Weights of a small self-supervised image encoder: depths [2, 5, 5], batches of 256.
Rows from block 9 of a small self-supervised image encoder, named by matrix and row number. Rows with one number belong to one channel. Each number is 200 + 20 x the weight over its row's rms, rounded and kept within 0 to 999. All counts start at 0.
After each channel's rows are labels from the 100 images, of 14848, where the channel reaches its highest value: "responds to" is what is common among them. Only what is clearly more common there than usual is listed. The data: photos of plants, animals and fungi (iNaturalist).
# convs0: first 3x3 conv (model.blocks.9.convs.0.weight, 240x240x3x3, each kernel summed), inputs 120-239
# convs1: second 3x3 conv (model.blocks.9.convs.1.weight, 240x240x3x3, transposed, each kernel summed), outputs 120-239

convs0.40,204,174,218,188,218,240,151,214,197,191,179,201,190,208,190,178,238,233,188,194,198,166,202,193,200,221,211,196,167,206,194,228,182,234,221,212,206,190,223,210,172,201,203,180,269,217,207,197,208,195,198,178,190,200,155,177,230,188,226,212,212,190,166,198,204,165,166,185,199,244,168,174,197,223,216,220,189,186,194,204,198,209,193,255,212,187,189,195,189,183,196,186,184,181,173,206,181,178,209,199,187,190,196,218,185,185,176,200,214,188,174,193,215,192,199,179,183,201,178,180
convs1.40,190,199,187,174,208,208,172,215,205,177,186,185,177,199,176,203,165,214,196,191,198,183,189,196,182,203,174,207,176,203,172,246,210,200,221,237,177,190,178,197,214,208,203,195,226,169,187,198,173,184,193,202,196,226,181,198,230,180,178,193,179,199,142,201,217,177,203,190,209,192,220,188,175,216,215,260,188,190,171,203,196,209,203,190,174,204,185,199,191,187,177,182,207,195,176,200,205,206,201,181,204,211,231,240,179,179,219,190,216,224,193,204,198,157,187,209,214,166,167,208
responds to: kingdom Plantae; phylum Tracheophyta; class Magnoliopsida

convs0.88,198,157,203,189,203,214,190,218,207,180,234,171,203,169,179,186,210,187,194,182,200,206,190,251,224,196,186,196,184,219,231,182,205,187,171,199,199,190,211,183,193,255,202,179,187,221,171,183,195,209,243,195,206,205,166,178,190,193,194,197,183,197,208,186,192,221,221,216,241,184,210,206,206,211,182,173,210,181,163,190,218,211,206,209,192,194,211,198,218,218,190,151,200,189,231,163,206,198,160,209,189,206,184,179,196,226,164,136,206,203,209,217,192,202,207,181,204,179,205,178
convs1.88,201,190,191,199,190,250,192,195,224,188,197,189,201,229,195,213,195,185,181,212,229,230,203,174,142,194,192,182,213,196,186,174,230,214,194,187,186,196,222,169,203,194,222,170,198,207,195,193,172,166,252,201,210,223,169,205,200,185,191,190,205,198,207,199,182,179,188,204,195,189,213,207,181,199,177,201,171,188,193,217,174,198,202,185,198,199,227,208,194,190,184,177,235,198,224,179,142,208,224,195,181,214,171,186,150,206,206,211,210,173,184,229,221,196,205,194,179,192,209,168
responds to: order Lepidoptera

convs0.209,214,174,198,215,236,231,199,228,235,181,238,186,237,175,189,197,198,191,211,187,182,181,192,190,180,186,236,182,194,166,198,169,173,190,205,175,207,212,233,185,182,256,199,196,183,228,210,218,232,203,221,178,195,178,199,190,181,184,190,187,201,176,214,174,176,183,209,192,221,176,229,222,194,220,200,202,215,185,197,189,167,202,192,200,177,189,208,180,270,190,187,194,198,188,216,187,239,192,191,218,185,207,183,217,207,199,146,231,187,204,212,223,208,179,205,213,171,178,168,220
convs1.209,229,165,187,176,174,229,229,202,162,201,181,191,223,221,180,196,184,179,189,191,195,223,216,261,263,189,217,194,179,181,204,192,163,223,181,222,176,202,154,181,221,201,220,181,205,218,199,168,192,213,250,212,188,191,226,210,199,198,204,170,202,200,192,197,212,189,202,225,195,178,200,192,209,235,184,210,184,212,197,218,237,194,193,198,229,197,213,186,226,195,216,197,182,189,203,165,208,203,212,197,204,223,211,192,200,201,198,168,190,201,191,207,202,174,213,198,187,188,217,192
responds to: order Lepidoptera

convs0.95,209,181,182,204,201,216,232,204,182,223,246,211,199,210,209,209,208,204,195,204,190,185,192,185,171,211,215,190,215,165,190,223,211,210,211,208,190,192,174,203,200,233,186,168,220,211,178,183,180,191,194,234,185,190,230,152,193,186,204,207,212,227,177,196,227,198,185,193,217,171,221,194,198,224,198,190,188,191,232,255,199,190,212,215,202,186,168,189,213,211,206,196,197,221,180,192,226,171,228,201,219,193,217,215,172,157,192,193,179,202,215,212,214,186,229,220,226,232,166,214
convs1.95,204,193,216,211,190,216,231,204,149,192,170,194,167,208,179,184,220,221,203,208,185,195,154,192,194,219,218,187,210,209,212,184,172,220,207,206,210,212,180,227,212,197,171,177,198,195,186,191,186,149,192,215,160,192,192,174,222,192,209,185,181,229,236,175,183,216,212,225,191,193,175,204,188,201,231,184,215,174,204,200,205,190,199,202,213,201,218,183,199,206,181,205,178,217,238,167,198,186,189,184,195,193,192,215,188,212,207,204,196,268,187,156,251,213,195,179,207,191,186,206
responds to: order Lepidoptera

convs0.200,215,211,181,218,215,202,268,180,187,204,197,215,185,186,168,161,209,199,218,202,193,186,230,198,234,225,176,210,218,221,198,187,204,211,214,213,191,239,209,182,178,197,176,209,183,205,269,198,209,173,184,198,217,190,193,193,180,222,228,199,176,189,182,171,242,206,199,211,212,221,186,196,182,178,200,195,215,181,207,199,174,196,199,198,200,180,231,182,224,206,185,201,164,183,176,241,202,197,163,206,192,186,198,204,208,182,169,187,197,206,180,190,199,232,190,203,211,191,198,192
convs1.200,192,196,179,223,201,158,230,207,180,224,214,256,164,209,210,165,191,187,208,183,233,204,229,192,208,201,173,190,202,200,202,199,193,207,189,202,191,247,188,205,176,185,165,205,224,173,221,195,199,202,206,219,207,154,217,213,214,190,212,197,209,216,190,203,202,199,199,250,186,263,193,166,185,200,201,217,186,176,205,205,215,210,197,209,211,156,217,195,184,206,213,194,161,199,166,212,174,219,186,201,197,213,224,192,171,199,175,206,198,213,199,199,201,211,190,204,207,155,226,203
responds to: order Lepidoptera

convs0.34,208,175,195,191,193,231,193,204,168,195,177,180,195,200,161,201,217,189,210,177,217,200,204,190,208,245,226,216,212,189,187,196,170,200,202,224,222,176,155,217,180,209,202,184,262,194,237,213,220,206,182,180,183,195,176,165,227,176,186,195,218,189,185,207,199,201,169,170,205,196,201,191,204,201,191,198,176,203,200,172,194,173,201,217,206,189,194,191,192,203,153,204,170,198,187,223,194,181,189,178,196,200,167,164,218,176,163,211,205,195,139,225,223,195,209,213,195,197,219,197
convs1.34,217,206,214,184,193,160,197,216,199,191,210,180,211,198,189,217,186,197,218,205,222,186,195,195,187,206,166,216,208,176,204,224,219,230,191,266,173,157,183,218,210,202,198,185,221,180,192,246,199,185,204,193,177,197,206,167,210,208,196,193,182,201,211,197,200,206,151,172,188,237,197,197,202,248,185,204,188,210,230,160,189,175,193,215,166,179,187,187,217,195,191,190,213,207,174,201,213,197,223,209,196,195,179,229,200,208,188,205,191,195,189,187,202,173,190,200,213,206,189,206
responds to: kingdom Plantae; phylum Tracheophyta; class Magnoliopsida; class: Pinopsida

convs0.132,198,202,186,186,208,215,175,190,180,184,192,175,211,182,193,182,182,197,194,210,196,202,207,205,215,192,234,218,212,197,205,238,180,211,219,241,201,210,161,224,196,211,220,180,190,176,198,214,248,221,196,261,200,174,205,169,194,171,202,214,213,175,204,197,184,186,178,202,196,213,169,164,184,190,189,235,213,209,210,205,163,179,214,225,229,177,195,197,206,211,184,217,189,210,186,198,189,207,226,198,185,173,158,226,214,200,196,218,251,206,182,174,239,216,189,208,201,178,202,189
convs1.132,185,192,205,155,215,219,197,190,188,180,181,213,204,171,196,214,196,204,215,234,213,196,200,219,171,194,182,243,172,183,200,257,204,194,214,223,196,216,200,207,195,205,232,183,223,199,182,173,198,159,190,194,190,187,229,189,179,181,172,151,215,235,206,199,208,199,224,198,188,223,183,182,234,213,216,233,207,178,210,188,170,200,223,193,211,199,195,218,199,203,197,206,196,198,185,190,209,194,243,183,202,182,150,187,197,184,204,225,219,187,205,186,223,187,194,176,190,198,187,199
responds to: kingdom Plantae; phylum Tracheophyta; class Magnoliopsida

convs0.171,186,222,189,207,207,190,223,176,195,200,199,214,225,192,179,209,212,232,196,188,198,198,177,186,201,200,202,216,212,182,244,193,169,192,184,191,237,196,177,211,182,178,232,203,185,213,215,197,228,189,164,173,153,223,172,210,218,191,189,223,194,209,195,161,180,204,197,211,199,244,184,204,213,188,206,194,186,188,167,236,177,194,192,194,200,200,187,207,217,176,164,186,231,183,187,222,204,209,189,208,191,190,185,190,224,232,192,201,201,158,180,190,191,179,204,223,198,203,179,202
convs1.171,238,203,180,175,214,188,242,202,205,204,175,209,235,215,189,204,224,213,208,190,217,200,210,166,220,178,201,178,208,183,214,190,210,198,181,209,215,208,182,222,186,193,213,194,207,224,188,206,233,207,201,218,184,222,198,216,204,205,208,176,205,195,207,169,197,186,188,199,226,194,189,184,260,209,213,200,200,221,207,198,181,214,202,185,197,195,171,215,179,190,163,181,253,176,206,205,217,184,188,183,177,209,180,201,241,199,190,191,204,207,181,179,205,178,189,208,210,171,205,207
responds to: phylum Chordata; class Aves; order Passeriformes

convs0.238,186,243,204,199,168,189,185,190,226,194,226,206,231,181,178,196,171,188,176,233,201,191,190,225,226,221,228,191,182,183,207,207,192,197,181,192,211,173,207,167,177,186,208,202,206,204,195,208,188,214,192,193,210,229,185,208,218,177,176,208,177,177,207,171,189,210,202,174,185,195,199,230,226,185,180,188,188,197,158,206,148,219,182,214,198,162,200,203,212,175,199,204,250,188,205,197,200,221,156,227,196,186,159,211,207,182,227,182,219,218,218,222,173,180,205,213,201,199,185,198
convs1.238,188,194,197,207,163,172,205,193,192,201,169,183,211,224,201,197,173,204,192,193,194,214,209,197,194,186,203,200,194,221,171,187,152,228,193,197,229,185,193,230,196,202,181,198,171,187,237,214,223,174,181,224,203,194,171,212,209,204,189,185,195,199,198,216,194,204,202,178,160,214,190,166,200,203,177,182,181,200,213,237,203,232,215,210,237,207,203,208,187,187,209,162,221,210,196,195,202,200,170,212,198,227,185,214,188,232,188,176,209,191,214,156,213,189,225,174,185,216,201,222
responds to: phylum Chordata; class Aves; order Passeriformes

convs0.57,199,177,219,191,194,191,190,186,199,186,191,200,192,225,142,195,200,184,183,207,188,232,205,178,168,224,224,214,215,187,219,199,207,185,198,202,246,180,177,205,204,204,210,170,236,210,234,189,202,211,198,179,202,221,174,174,207,184,209,230,214,189,204,176,175,208,163,202,182,221,187,191,168,214,205,176,196,200,233,164,186,195,170,206,201,195,174,232,182,215,200,217,170,206,194,218,214,190,199,141,238,212,197,217,229,180,223,199,205,222,181,195,162,223,208,218,193,225,189,203
convs1.57,182,204,205,199,223,222,189,187,216,175,206,198,174,203,189,215,200,177,217,211,226,206,203,182,187,184,191,216,217,184,196,209,204,202,168,202,144,178,230,189,217,203,190,210,211,212,195,209,212,208,204,205,203,188,166,181,189,197,205,195,154,193,206,197,213,207,203,165,182,209,203,173,167,219,207,182,173,216,220,156,182,185,186,167,175,160,189,217,201,207,193,218,212,200,200,175,198,196,184,203,203,216,175,202,192,213,193,214,211,223,196,196,198,198,200,188,233,217,193,202
responds to: kingdom Plantae; phylum Tracheophyta; class Magnoliopsida

convs0.195,200,204,219,195,177,214,242,208,145,208,236,175,184,192,175,185,196,197,259,213,189,214,202,213,186,186,263,208,189,140,160,192,229,166,215,237,202,184,170,193,224,225,192,211,185,222,223,222,219,197,174,216,211,195,208,228,203,254,214,202,185,189,180,192,177,217,201,178,163,229,212,236,238,174,207,212,189,205,163,176,178,202,176,221,175,210,195,200,175,223,189,208,216,187,229,205,188,213,201,201,188,174,215,187,227,190,221,188,206,192,200,198,201,222,214,186,181,196,209,216
convs1.195,198,202,209,197,212,175,170,194,192,187,210,212,186,213,189,198,213,195,145,194,213,185,200,206,211,223,216,163,175,241,151,201,176,250,210,188,193,217,220,246,238,227,182,206,183,207,193,198,167,202,205,200,185,198,232,218,205,170,188,211,179,161,181,190,205,208,184,222,194,193,189,197,186,206,217,236,207,190,172,213,229,189,195,213,199,196,199,183,233,182,213,205,186,220,205,234,198,238,210,204,203,196,209,191,197,213,190,191,180,178,188,218,215,205,176,212,210,194,171,208
responds to: order Lepidoptera

convs0.31,227,199,196,189,194,183,226,232,214,180,200,208,210,221,194,206,191,191,213,253,224,216,177,220,223,202,195,167,214,202,213,206,176,201,200,185,195,213,182,172,208,216,188,210,230,208,181,204,193,173,237,198,221,189,197,201,180,165,178,181,180,192,194,175,199,219,222,211,185,226,225,196,228,192,187,158,216,208,243,201,203,201,211,192,183,211,223,195,225,189,212,229,205,206,208,209,202,207,180,182,238,208,221,199,204,221,214,214,209,166,176,195,207,180,194,170,161,197,218,194
convs1.31,158,212,203,188,156,167,193,192,208,241,172,198,196,247,213,196,187,180,215,215,212,215,204,192,186,217,187,183,212,221,175,201,186,202,232,176,205,205,198,205,196,204,214,202,190,181,189,202,151,195,198,169,187,167,223,211,204,188,230,185,143,242,197,166,171,194,201,231,235,153,197,211,182,192,192,200,223,188,212,216,226,211,233,225,206,209,190,248,175,179,188,162,203,204,220,174,191,196,205,228,224,197,211,193,167,206,212,199,209,240,202,202,184,225,224,210,178,197,205,226
responds to: phylum Chordata; class Aves

convs0.134,198,204,222,200,190,179,219,161,201,215,238,173,206,200,166,203,223,206,238,186,217,187,189,199,159,188,198,200,168,220,198,203,212,176,200,194,196,219,181,186,194,185,217,204,202,195,226,196,215,188,209,182,225,168,203,198,202,189,207,203,177,190,220,203,222,211,198,179,160,246,194,213,178,195,178,198,184,191,206,177,184,206,199,212,203,178,210,212,211,200,197,185,213,201,241,194,187,175,224,199,193,197,205,209,204,225,243,196,207,223,253,229,224,226,169,169,178,216,244,205
convs1.134,210,201,215,196,232,196,214,233,199,180,195,215,230,178,147,186,238,203,164,186,213,189,189,196,209,203,196,196,195,239,217,184,202,189,163,162,238,233,216,210,203,189,182,209,182,187,210,211,214,211,227,201,185,176,176,206,234,206,197,201,183,187,215,181,163,215,242,203,141,232,233,190,192,187,177,206,210,222,219,207,186,240,214,201,196,205,221,181,200,194,204,209,194,188,183,201,177,218,142,196,192,210,214,176,206,207,233,201,205,219,181,192,167,197,184,202,201,195,233,216
responds to: phylum Chordata; class Aves; order Passeriformes