config.yaml
model: "self-supervised image encoder"
dataset: "photos of plants, animals and fungi (iNaturalist)"
train_examples: 155796
image_size: 32
crop_scale_min: 0.3
horizontal_flip: true
color_jitter: 0.6
method: "simclr"
arch: "preact_resnet"
norm: "batchnorm"
activation: "prelu"
depths: [2, 5, 5]
kernel_size: 3
stem: "deep"
avg_pool_shortcut: true
widths: [80, 128, 240]
projector_hidden: 512
projector_out: 128
projector_hidden_layers: 1
temperature: 0.3
init: "trunc_normal_002"
residual_init: "scaled_by_depth"
optimizer: "soap"
beta2: 0.999
lr: 0.0048
beta1: 0.9
shampoo_beta: 0.95
eps: 1e-08
precondition_frequency: 25
max_precond_dim: 512
merge_dims: true
one_sided: false
adamw_lr_other_params: 0.0019
l1_shrink: 0.003
steps: 21300
batch_size: 256
epochs: 35.0
lr_schedule: "step"
warmup_steps: 420
weight_decay: 0.09
adamw_weight_decay_other_params: 0
Rows from block 5 of a small self-supervised image encoder, named by matrix and row number. Rows with one number belong to one channel. Each number is 200 + 20 x the weight over its row's rms, rounded and kept within 0 to 999. All counts start at 0. After the name is the row's rms in percent of the matrix's.
After each channel's rows are labels from the 100 images, of 14848, where the channel reaches its highest value: "strongest on" is what is common among them. Only what is clearly more common there than usual is listed. The data: photos of plants, animals and fungi (iNaturalist). In brackets: how many of the 100, against the usual share in percent.
# convs0: first 3x3 conv (model.blocks.5.convs.0.weight, 128x128x3x3, each kernel summed), inputs 64-127
# convs1: second 3x3 conv (model.blocks.5.convs.1.weight, 128x128x3x3, transposed, each kernel summed), outputs 64-127

convs0.8,099,202,160,206,209,185,197,216,233,198,229,216,189,226,180,203,169,202,203,205,152,200,207,195,181,168,209,209,205,190,203,212,203,188,189,209,227,215,224,188,188,166,217,198,168,198,188,216,188,197,179,143,190,194,199,162,191,192,213,211,212,179,222,219,188
convs1.8,116,191,196,213,202,164,226,208,195,188,191,207,239,257,179,208,204,224,201,197,208,187,211,237,180,181,180,210,195,214,198,221,203,196,204,215,185,190,212,181,200,202,176,226,189,182,187,192,207,248,178,195,207,157,186,206,197,188,212,227,195,188,176,210,224
strongest on: order Anseriformes (30 vs 5.5); family: Anatidae (30 vs 5.5)

convs0.125,090,179,217,188,190,198,226,184,202,184,190,173,214,209,204,194,188,201,212,180,231,196,214,157,170,191,179,195,197,219,233,202,197,190,219,195,154,216,212,179,183,220,210,217,201,170,212,206,200,208,202,162,228,234,210,191,200,196,248,262,185,201,207,220,228
convs1.125,075,197,200,205,176,207,191,205,214,198,194,219,179,230,184,197,170,189,222,216,174,184,208,201,213,201,201,214,223,177,173,200,179,173,203,195,218,184,186,199,222,208,240,174,211,200,181,198,166,197,166,209,242,202,213,186,169,226,212,160,243,186,165,194,196
strongest on: class Aves (89 vs 55.1); order Passeriformes (63 vs 25)

convs0.25,103,171,189,203,181,191,183,164,210,216,191,220,222,212,199,191,213,176,225,189,176,168,173,200,215,171,193,184,176,185,200,188,196,206,200,192,222,205,202,225,227,178,217,216,234,205,184,194,209,207,202,207,199,204,193,176,191,170,190,205,227,209,192,195,173
convs1.25,106,217,221,183,192,192,225,188,234,190,197,203,174,180,201,225,180,187,172,193,248,145,239,190,221,191,207,222,219,187,176,200,177,183,210,188,168,178,216,173,232,234,225,230,151,207,200,223,201,215,222,183,199,177,206,225,175,211,206,194,210,196,181,206,218
strongest on: phylum Arthropoda (65 vs 30.8); class Insecta (62 vs 29.2); order Lepidoptera (55 vs 13.7)

convs0.28,086,197,218,234,183,198,156,187,195,209,201,204,200,183,214,255,169,218,222,196,178,205,175,214,170,198,188,206,190,203,195,202,210,192,190,198,202,189,195,197,170,194,225,207,220,222,226,207,210,196,201,177,176,172,167,204,216,211,207,197,209,178,171,240,203
convs1.28,102,190,237,202,185,209,212,208,193,243,197,214,238,212,194,190,192,202,216,213,209,194,221,215,175,202,185,212,231,216,209,199,207,216,176,214,191,196,252,195,199,227,184,206,225,207,210,190,206,207,215,197,191,212,215,181,181,224,194,154,213,200,226,182,197
strongest on: order Lepidoptera (41 vs 13.7)

convs0.90,122,192,198,201,167,181,206,207,155,177,222,218,196,213,176,175,184,219,214,184,208,165,201,220,231,141,212,171,235,210,223,223,189,222,190,187,215,198,214,187,187,232,186,218,197,212,209,236,181,191,192,213,212,201,196,175,228,186,203,178,180,162,233,219,237
convs1.90,097,230,193,202,231,222,168,182,222,213,207,157,209,189,223,192,215,186,169,191,192,220,178,195,222,219,197,208,182,199,208,193,169,206,205,205,197,222,179,193,183,227,218,226,189,213,222,198,228,203,197,189,155,188,199,191,202,212,199,194,215,199,188,203,202
strongest on: order Passeriformes (57 vs 25)

convs0.43,153,195,199,208,188,197,168,212,164,206,218,203,185,214,237,175,194,212,212,175,177,204,213,205,180,174,194,295,200,188,177,187,188,206,167,139,163,220,184,221,181,209,194,188,185,194,183,202,209,196,182,197,239,199,191,196,188,231,224,225,206,189,195,189,216
convs1.43,119,196,190,219,199,207,155,225,173,203,210,192,187,182,233,218,229,211,198,173,192,193,190,191,209,193,179,192,202,183,180,165,172,186,166,163,177,220,170,211,186,166,194,159,186,183,190,205,186,170,188,203,199,186,212,184,178,219,229,219,209,203,170,212,186
strongest on: class Insecta (68 vs 29.2); phylum Arthropoda (68 vs 30.8); order Lepidoptera (39 vs 13.7)

convs0.126,087,217,188,218,166,186,152,193,171,176,177,246,165,201,181,241,194,226,207,197,177,232,180,201,230,206,207,196,198,184,184,187,188,214,164,183,219,184,174,219,171,228,198,176,230,204,181,220,182,197,208,206,195,212,201,183,228,222,206,189,207,224,212,214,188
convs1.126,095,244,174,208,209,198,198,236,162,194,235,183,203,224,193,207,193,205,189,220,217,190,207,212,210,224,179,209,209,223,204,215,229,214,211,198,173,206,185,173,186,177,194,212,178,197,196,197,202,240,200,198,208,198,166,201,223,189,211,167,190,237,204,178,194
strongest on: class Aves (84 vs 55.1); order Passeriformes (53 vs 25)

convs0.42,081,187,189,212,214,160,195,177,177,202,201,194,184,228,188,220,201,173,211,196,147,211,203,177,222,200,201,187,231,181,226,219,223,231,216,165,178,196,210,160,180,179,188,238,199,225,216,226,166,152,197,207,202,205,196,211,226,195,187,195,220,225,174,192,202
convs1.42,084,197,227,195,186,193,191,168,172,210,206,197,210,176,203,209,185,174,192,202,218,220,186,223,234,210,214,180,187,236,212,213,175,180,220,203,188,207,193,194,185,203,222,240,216,189,225,182,190,195,185,219,216,179,188,201,162,191,183,243,173,217,162,194,210
strongest on: order Passeriformes (53 vs 25)

convs0.127,096,208,236,198,167,201,175,212,210,205,191,202,166,192,217,261,188,190,207,201,217,223,179,204,216,212,197,223,196,191,184,195,203,206,186,183,195,197,191,194,190,241,242,196,220,182,194,220,182,208,201,201,166,224,169,183,192,205,193,190,230,213,200,199,193
convs1.127,103,159,190,208,207,203,224,161,158,181,216,231,169,207,196,193,196,222,200,223,198,198,216,162,190,210,189,180,173,248,202,207,203,191,206,211,191,198,201,215,189,205,203,238,201,206,226,220,188,173,220,205,216,178,221,185,229,227,194,170,212,214,211,194,210
strongest on: phylum Chordata (92 vs 60.9); class Aves (90 vs 55.1); order Passeriformes (56 vs 25)

convs0.31,085,183,182,223,205,223,177,208,245,196,215,183,211,213,201,240,184,209,189,178,233,196,180,222,229,205,188,181,202,212,254,209,200,173,195,211,213,140,204,202,175,192,184,173,196,235,170,178,222,232,167,203,207,223,182,214,228,192,228,184,190,194,190,176,228
convs1.31,104,231,194,214,194,205,175,196,210,197,171,206,208,218,233,204,202,197,217,195,191,195,203,162,198,191,204,204,190,196,210,208,181,189,193,169,189,176,197,205,181,203,202,244,189,176,187,197,202,147,215,182,230,197,207,187,199,186,200,215,182,220,160,205,214
strongest on: phylum Chordata (92 vs 60.9); class Aves (90 vs 55.1)

convs0.123,098,192,211,229,191,174,159,209,195,194,210,190,232,206,237,154,178,225,214,179,171,230,219,233,184,175,213,191,188,193,188,192,190,173,225,224,189,204,179,210,197,180,179,204,206,189,172,208,214,195,181,199,183,184,206,218,148,168,208,204,206,215,227,169,155
convs1.123,112,220,183,223,205,177,193,182,232,211,196,161,235,179,228,192,212,201,191,182,177,211,244,222,162,182,200,191,207,236,196,224,188,192,230,241,214,180,198,209,206,184,179,178,183,192,230,188,210,200,143,196,214,182,227,201,168,214,208,202,196,168,194,232,169
strongest on: order Lepidoptera (37 vs 13.7)

convs0.68,108,197,188,201,206,223,170,208,212,211,180,187,242,208,180,213,167,199,216,225,176,235,187,187,232,183,175,189,192,207,195,226,209,216,181,170,201,223,207,191,208,209,239,217,219,183,212,166,192,161,140,209,208,226,162,192,186,188,201,178,216,219,208,208,166
convs1.68,096,210,236,159,188,206,199,180,183,212,213,218,210,217,196,165,176,212,187,220,231,161,208,183,214,224,173,231,200,226,196,222,177,157,148,187,221,221,214,200,192,237,233,192,213,201,194,213,222,180,171,242,184,206,200,231,149,213,213,191,172,211,203,223,197
strongest on: class Aves (83 vs 55.1); order Passeriformes (61 vs 25)

convs0.124,103,171,173,199,167,211,183,191,244,182,243,192,184,181,213,173,185,178,214,201,194,234,197,189,209,211,168,190,217,175,189,184,201,215,183,211,205,206,207,154,177,208,188,215,209,191,219,174,227,197,195,219,199,210,196,212,186,187,182,192,235,189,173,225,182
convs1.124,093,218,187,197,221,207,172,174,239,194,223,207,200,164,208,190,194,203,177,192,213,179,186,228,225,183,195,227,186,187,197,185,225,208,194,192,172,176,184,178,199,194,227,193,184,167,182,192,212,227,186,203,200,208,205,205,195,235,167,202,236,216,232,157,189
strongest on: class Insecta (76 vs 29.2); phylum Arthropoda (76 vs 30.8); order Lepidoptera (68 vs 13.7)

convs0.83,097,198,199,217,205,238,173,193,212,186,215,190,216,199,205,237,198,204,186,190,178,207,193,213,235,200,235,181,190,210,211,194,190,193,177,175,234,197,186,208,190,209,163,190,210,192,203,226,147,185,197,187,156,195,167,185,197,191,235,188,184,190,195,218,189
convs1.83,098,187,169,229,194,213,195,184,211,190,203,217,210,214,171,185,205,182,151,205,199,196,195,233,174,199,183,202,161,186,199,179,207,225,218,227,222,153,190,220,188,200,187,201,207,204,236,199,200,192,184,198,203,216,187,227,222,181,230,154,199,207,195,209,242
strongest on: order Lepidoptera (34 vs 13.7)

convs0.102,115,217,205,224,208,200,227,202,202,158,188,208,194,192,165,238,204,220,208,201,188,177,190,207,173,178,180,187,252,194,200,203,217,211,171,204,265,197,213,215,196,217,194,209,213,201,209,219,169,232,192,211,208,215,185,171,213,222,183,186,199,207,175,189,194
convs1.102,089,201,212,178,209,197,242,189,211,210,205,198,202,199,192,188,248,220,224,218,165,212,187,199,192,189,215,233,185,183,177,182,176,208,197,215,189,223,134,218,169,224,236,200,252,189,198,205,212,169,182,218,172,199,220,209,214,206,210,189,228,206,243,214,203
strongest on: order Passeriformes (56 vs 25)

convs0.86,097,213,189,178,258,200,185,204,191,181,201,191,168,227,177,180,220,181,187,196,202,207,226,213,182,177,204,263,204,186,195,181,199,201,260,197,214,206,173,220,210,195,201,186,208,197,189,218,215,181,166,183,202,225,203,197,208,207,208,227,206,154,225,236,234
convs1.86,111,177,204,189,201,222,204,220,166,203,194,217,191,166,155,201,212,225,232,207,219,194,176,195,188,223,196,143,194,150,196,186,200,226,158,213,194,210,224,162,196,199,224,206,172,235,218,195,178,194,221,223,185,172,200,211,222,213,181,211,219,199,181,204,203
strongest on: phylum Arthropoda (72 vs 30.8); class Insecta (70 vs 29.2)

convs0.6,128,203,216,202,177,202,209,168,229,168,190,207,210,213,209,185,192,194,190,181,243,237,180,218,195,248,215,201,198,183,207,206,223,181,184,216,188,164,221,211,247,204,203,190,224,207,200,193,208,220,200,219,179,207,207,184,200,163,207,198,207,187,219,185,181
convs1.6,139,183,240,178,200,181,160,151,210,187,204,186,215,200,228,191,198,199,180,181,249,217,211,210,168,216,238,211,230,198,188,224,223,187,179,206,218,182,215,184,240,220,175,228,228,206,226,186,230,218,226,205,184,208,209,171,204,206,199,204,193,175,217,184,216
strongest on: phylum Arthropoda (61 vs 30.8); order Coleoptera (40 vs 3.2); family: Coccinellidae (37 vs 1.7)

convs0.94,099,225,158,195,216,227,185,168,211,194,210,194,202,188,218,201,209,177,185,230,223,214,234,219,199,208,205,201,186,199,198,198,226,202,177,194,163,216,202,216,219,219,173,198,173,227,221,178,223,174,140,218,183,196,198,198,221,174,158,185,162,215,219,193,210
convs1.94,106,203,225,201,206,162,201,160,189,198,227,193,226,206,220,221,183,217,210,227,195,227,240,202,211,183,203,229,232,194,190,177,201,155,218,206,178,237,215,204,195,225,210,188,192,206,192,210,206,184,174,191,183,178,216,223,189,189,221,197,210,203,206,175,189
strongest on: order Passeriformes (50 vs 25)

convs0.61,116,170,141,204,211,191,148,208,193,194,229,189,213,200,192,165,129,206,201,239,199,208,220,180,208,202,205,177,182,195,206,209,196,216,192,188,189,204,229,196,193,179,206,239,187,183,211,177,191,196,203,158,193,222,175,205,196,210,192,201,183,153,222,198,216
convs1.61,102,154,211,196,208,179,246,204,226,192,180,201,195,179,175,203,229,210,195,209,195,194,185,202,221,206,228,218,212,173,218,228,179,213,184,202,198,206,192,181,195,172,220,193,167,204,195,186,175,196,236,183,175,205,231,197,228,164,216,191,187,139,202,213,197
strongest on: order Charadriiformes (26 vs 7.6)

convs0.80,104,203,234,232,181,185,202,221,203,187,166,175,209,247,177,176,228,192,188,191,189,218,233,192,161,157,177,242,192,199,186,254,196,209,197,213,232,177,187,199,235,195,180,192,189,198,192,227,191,181,215,168,225,239,221,207,189,183,213,221,189,181,207,219,206
convs1.80,101,226,165,176,199,181,170,206,177,199,209,204,200,196,210,228,212,170,198,164,194,197,171,196,182,210,204,188,223,167,169,246,201,157,184,173,190,214,224,194,174,200,190,180,193,185,200,147,191,206,192,203,153,177,192,199,197,204,192,191,206,180,208,209,171
strongest on: phylum Arthropoda (65 vs 30.8); class Insecta (60 vs 29.2)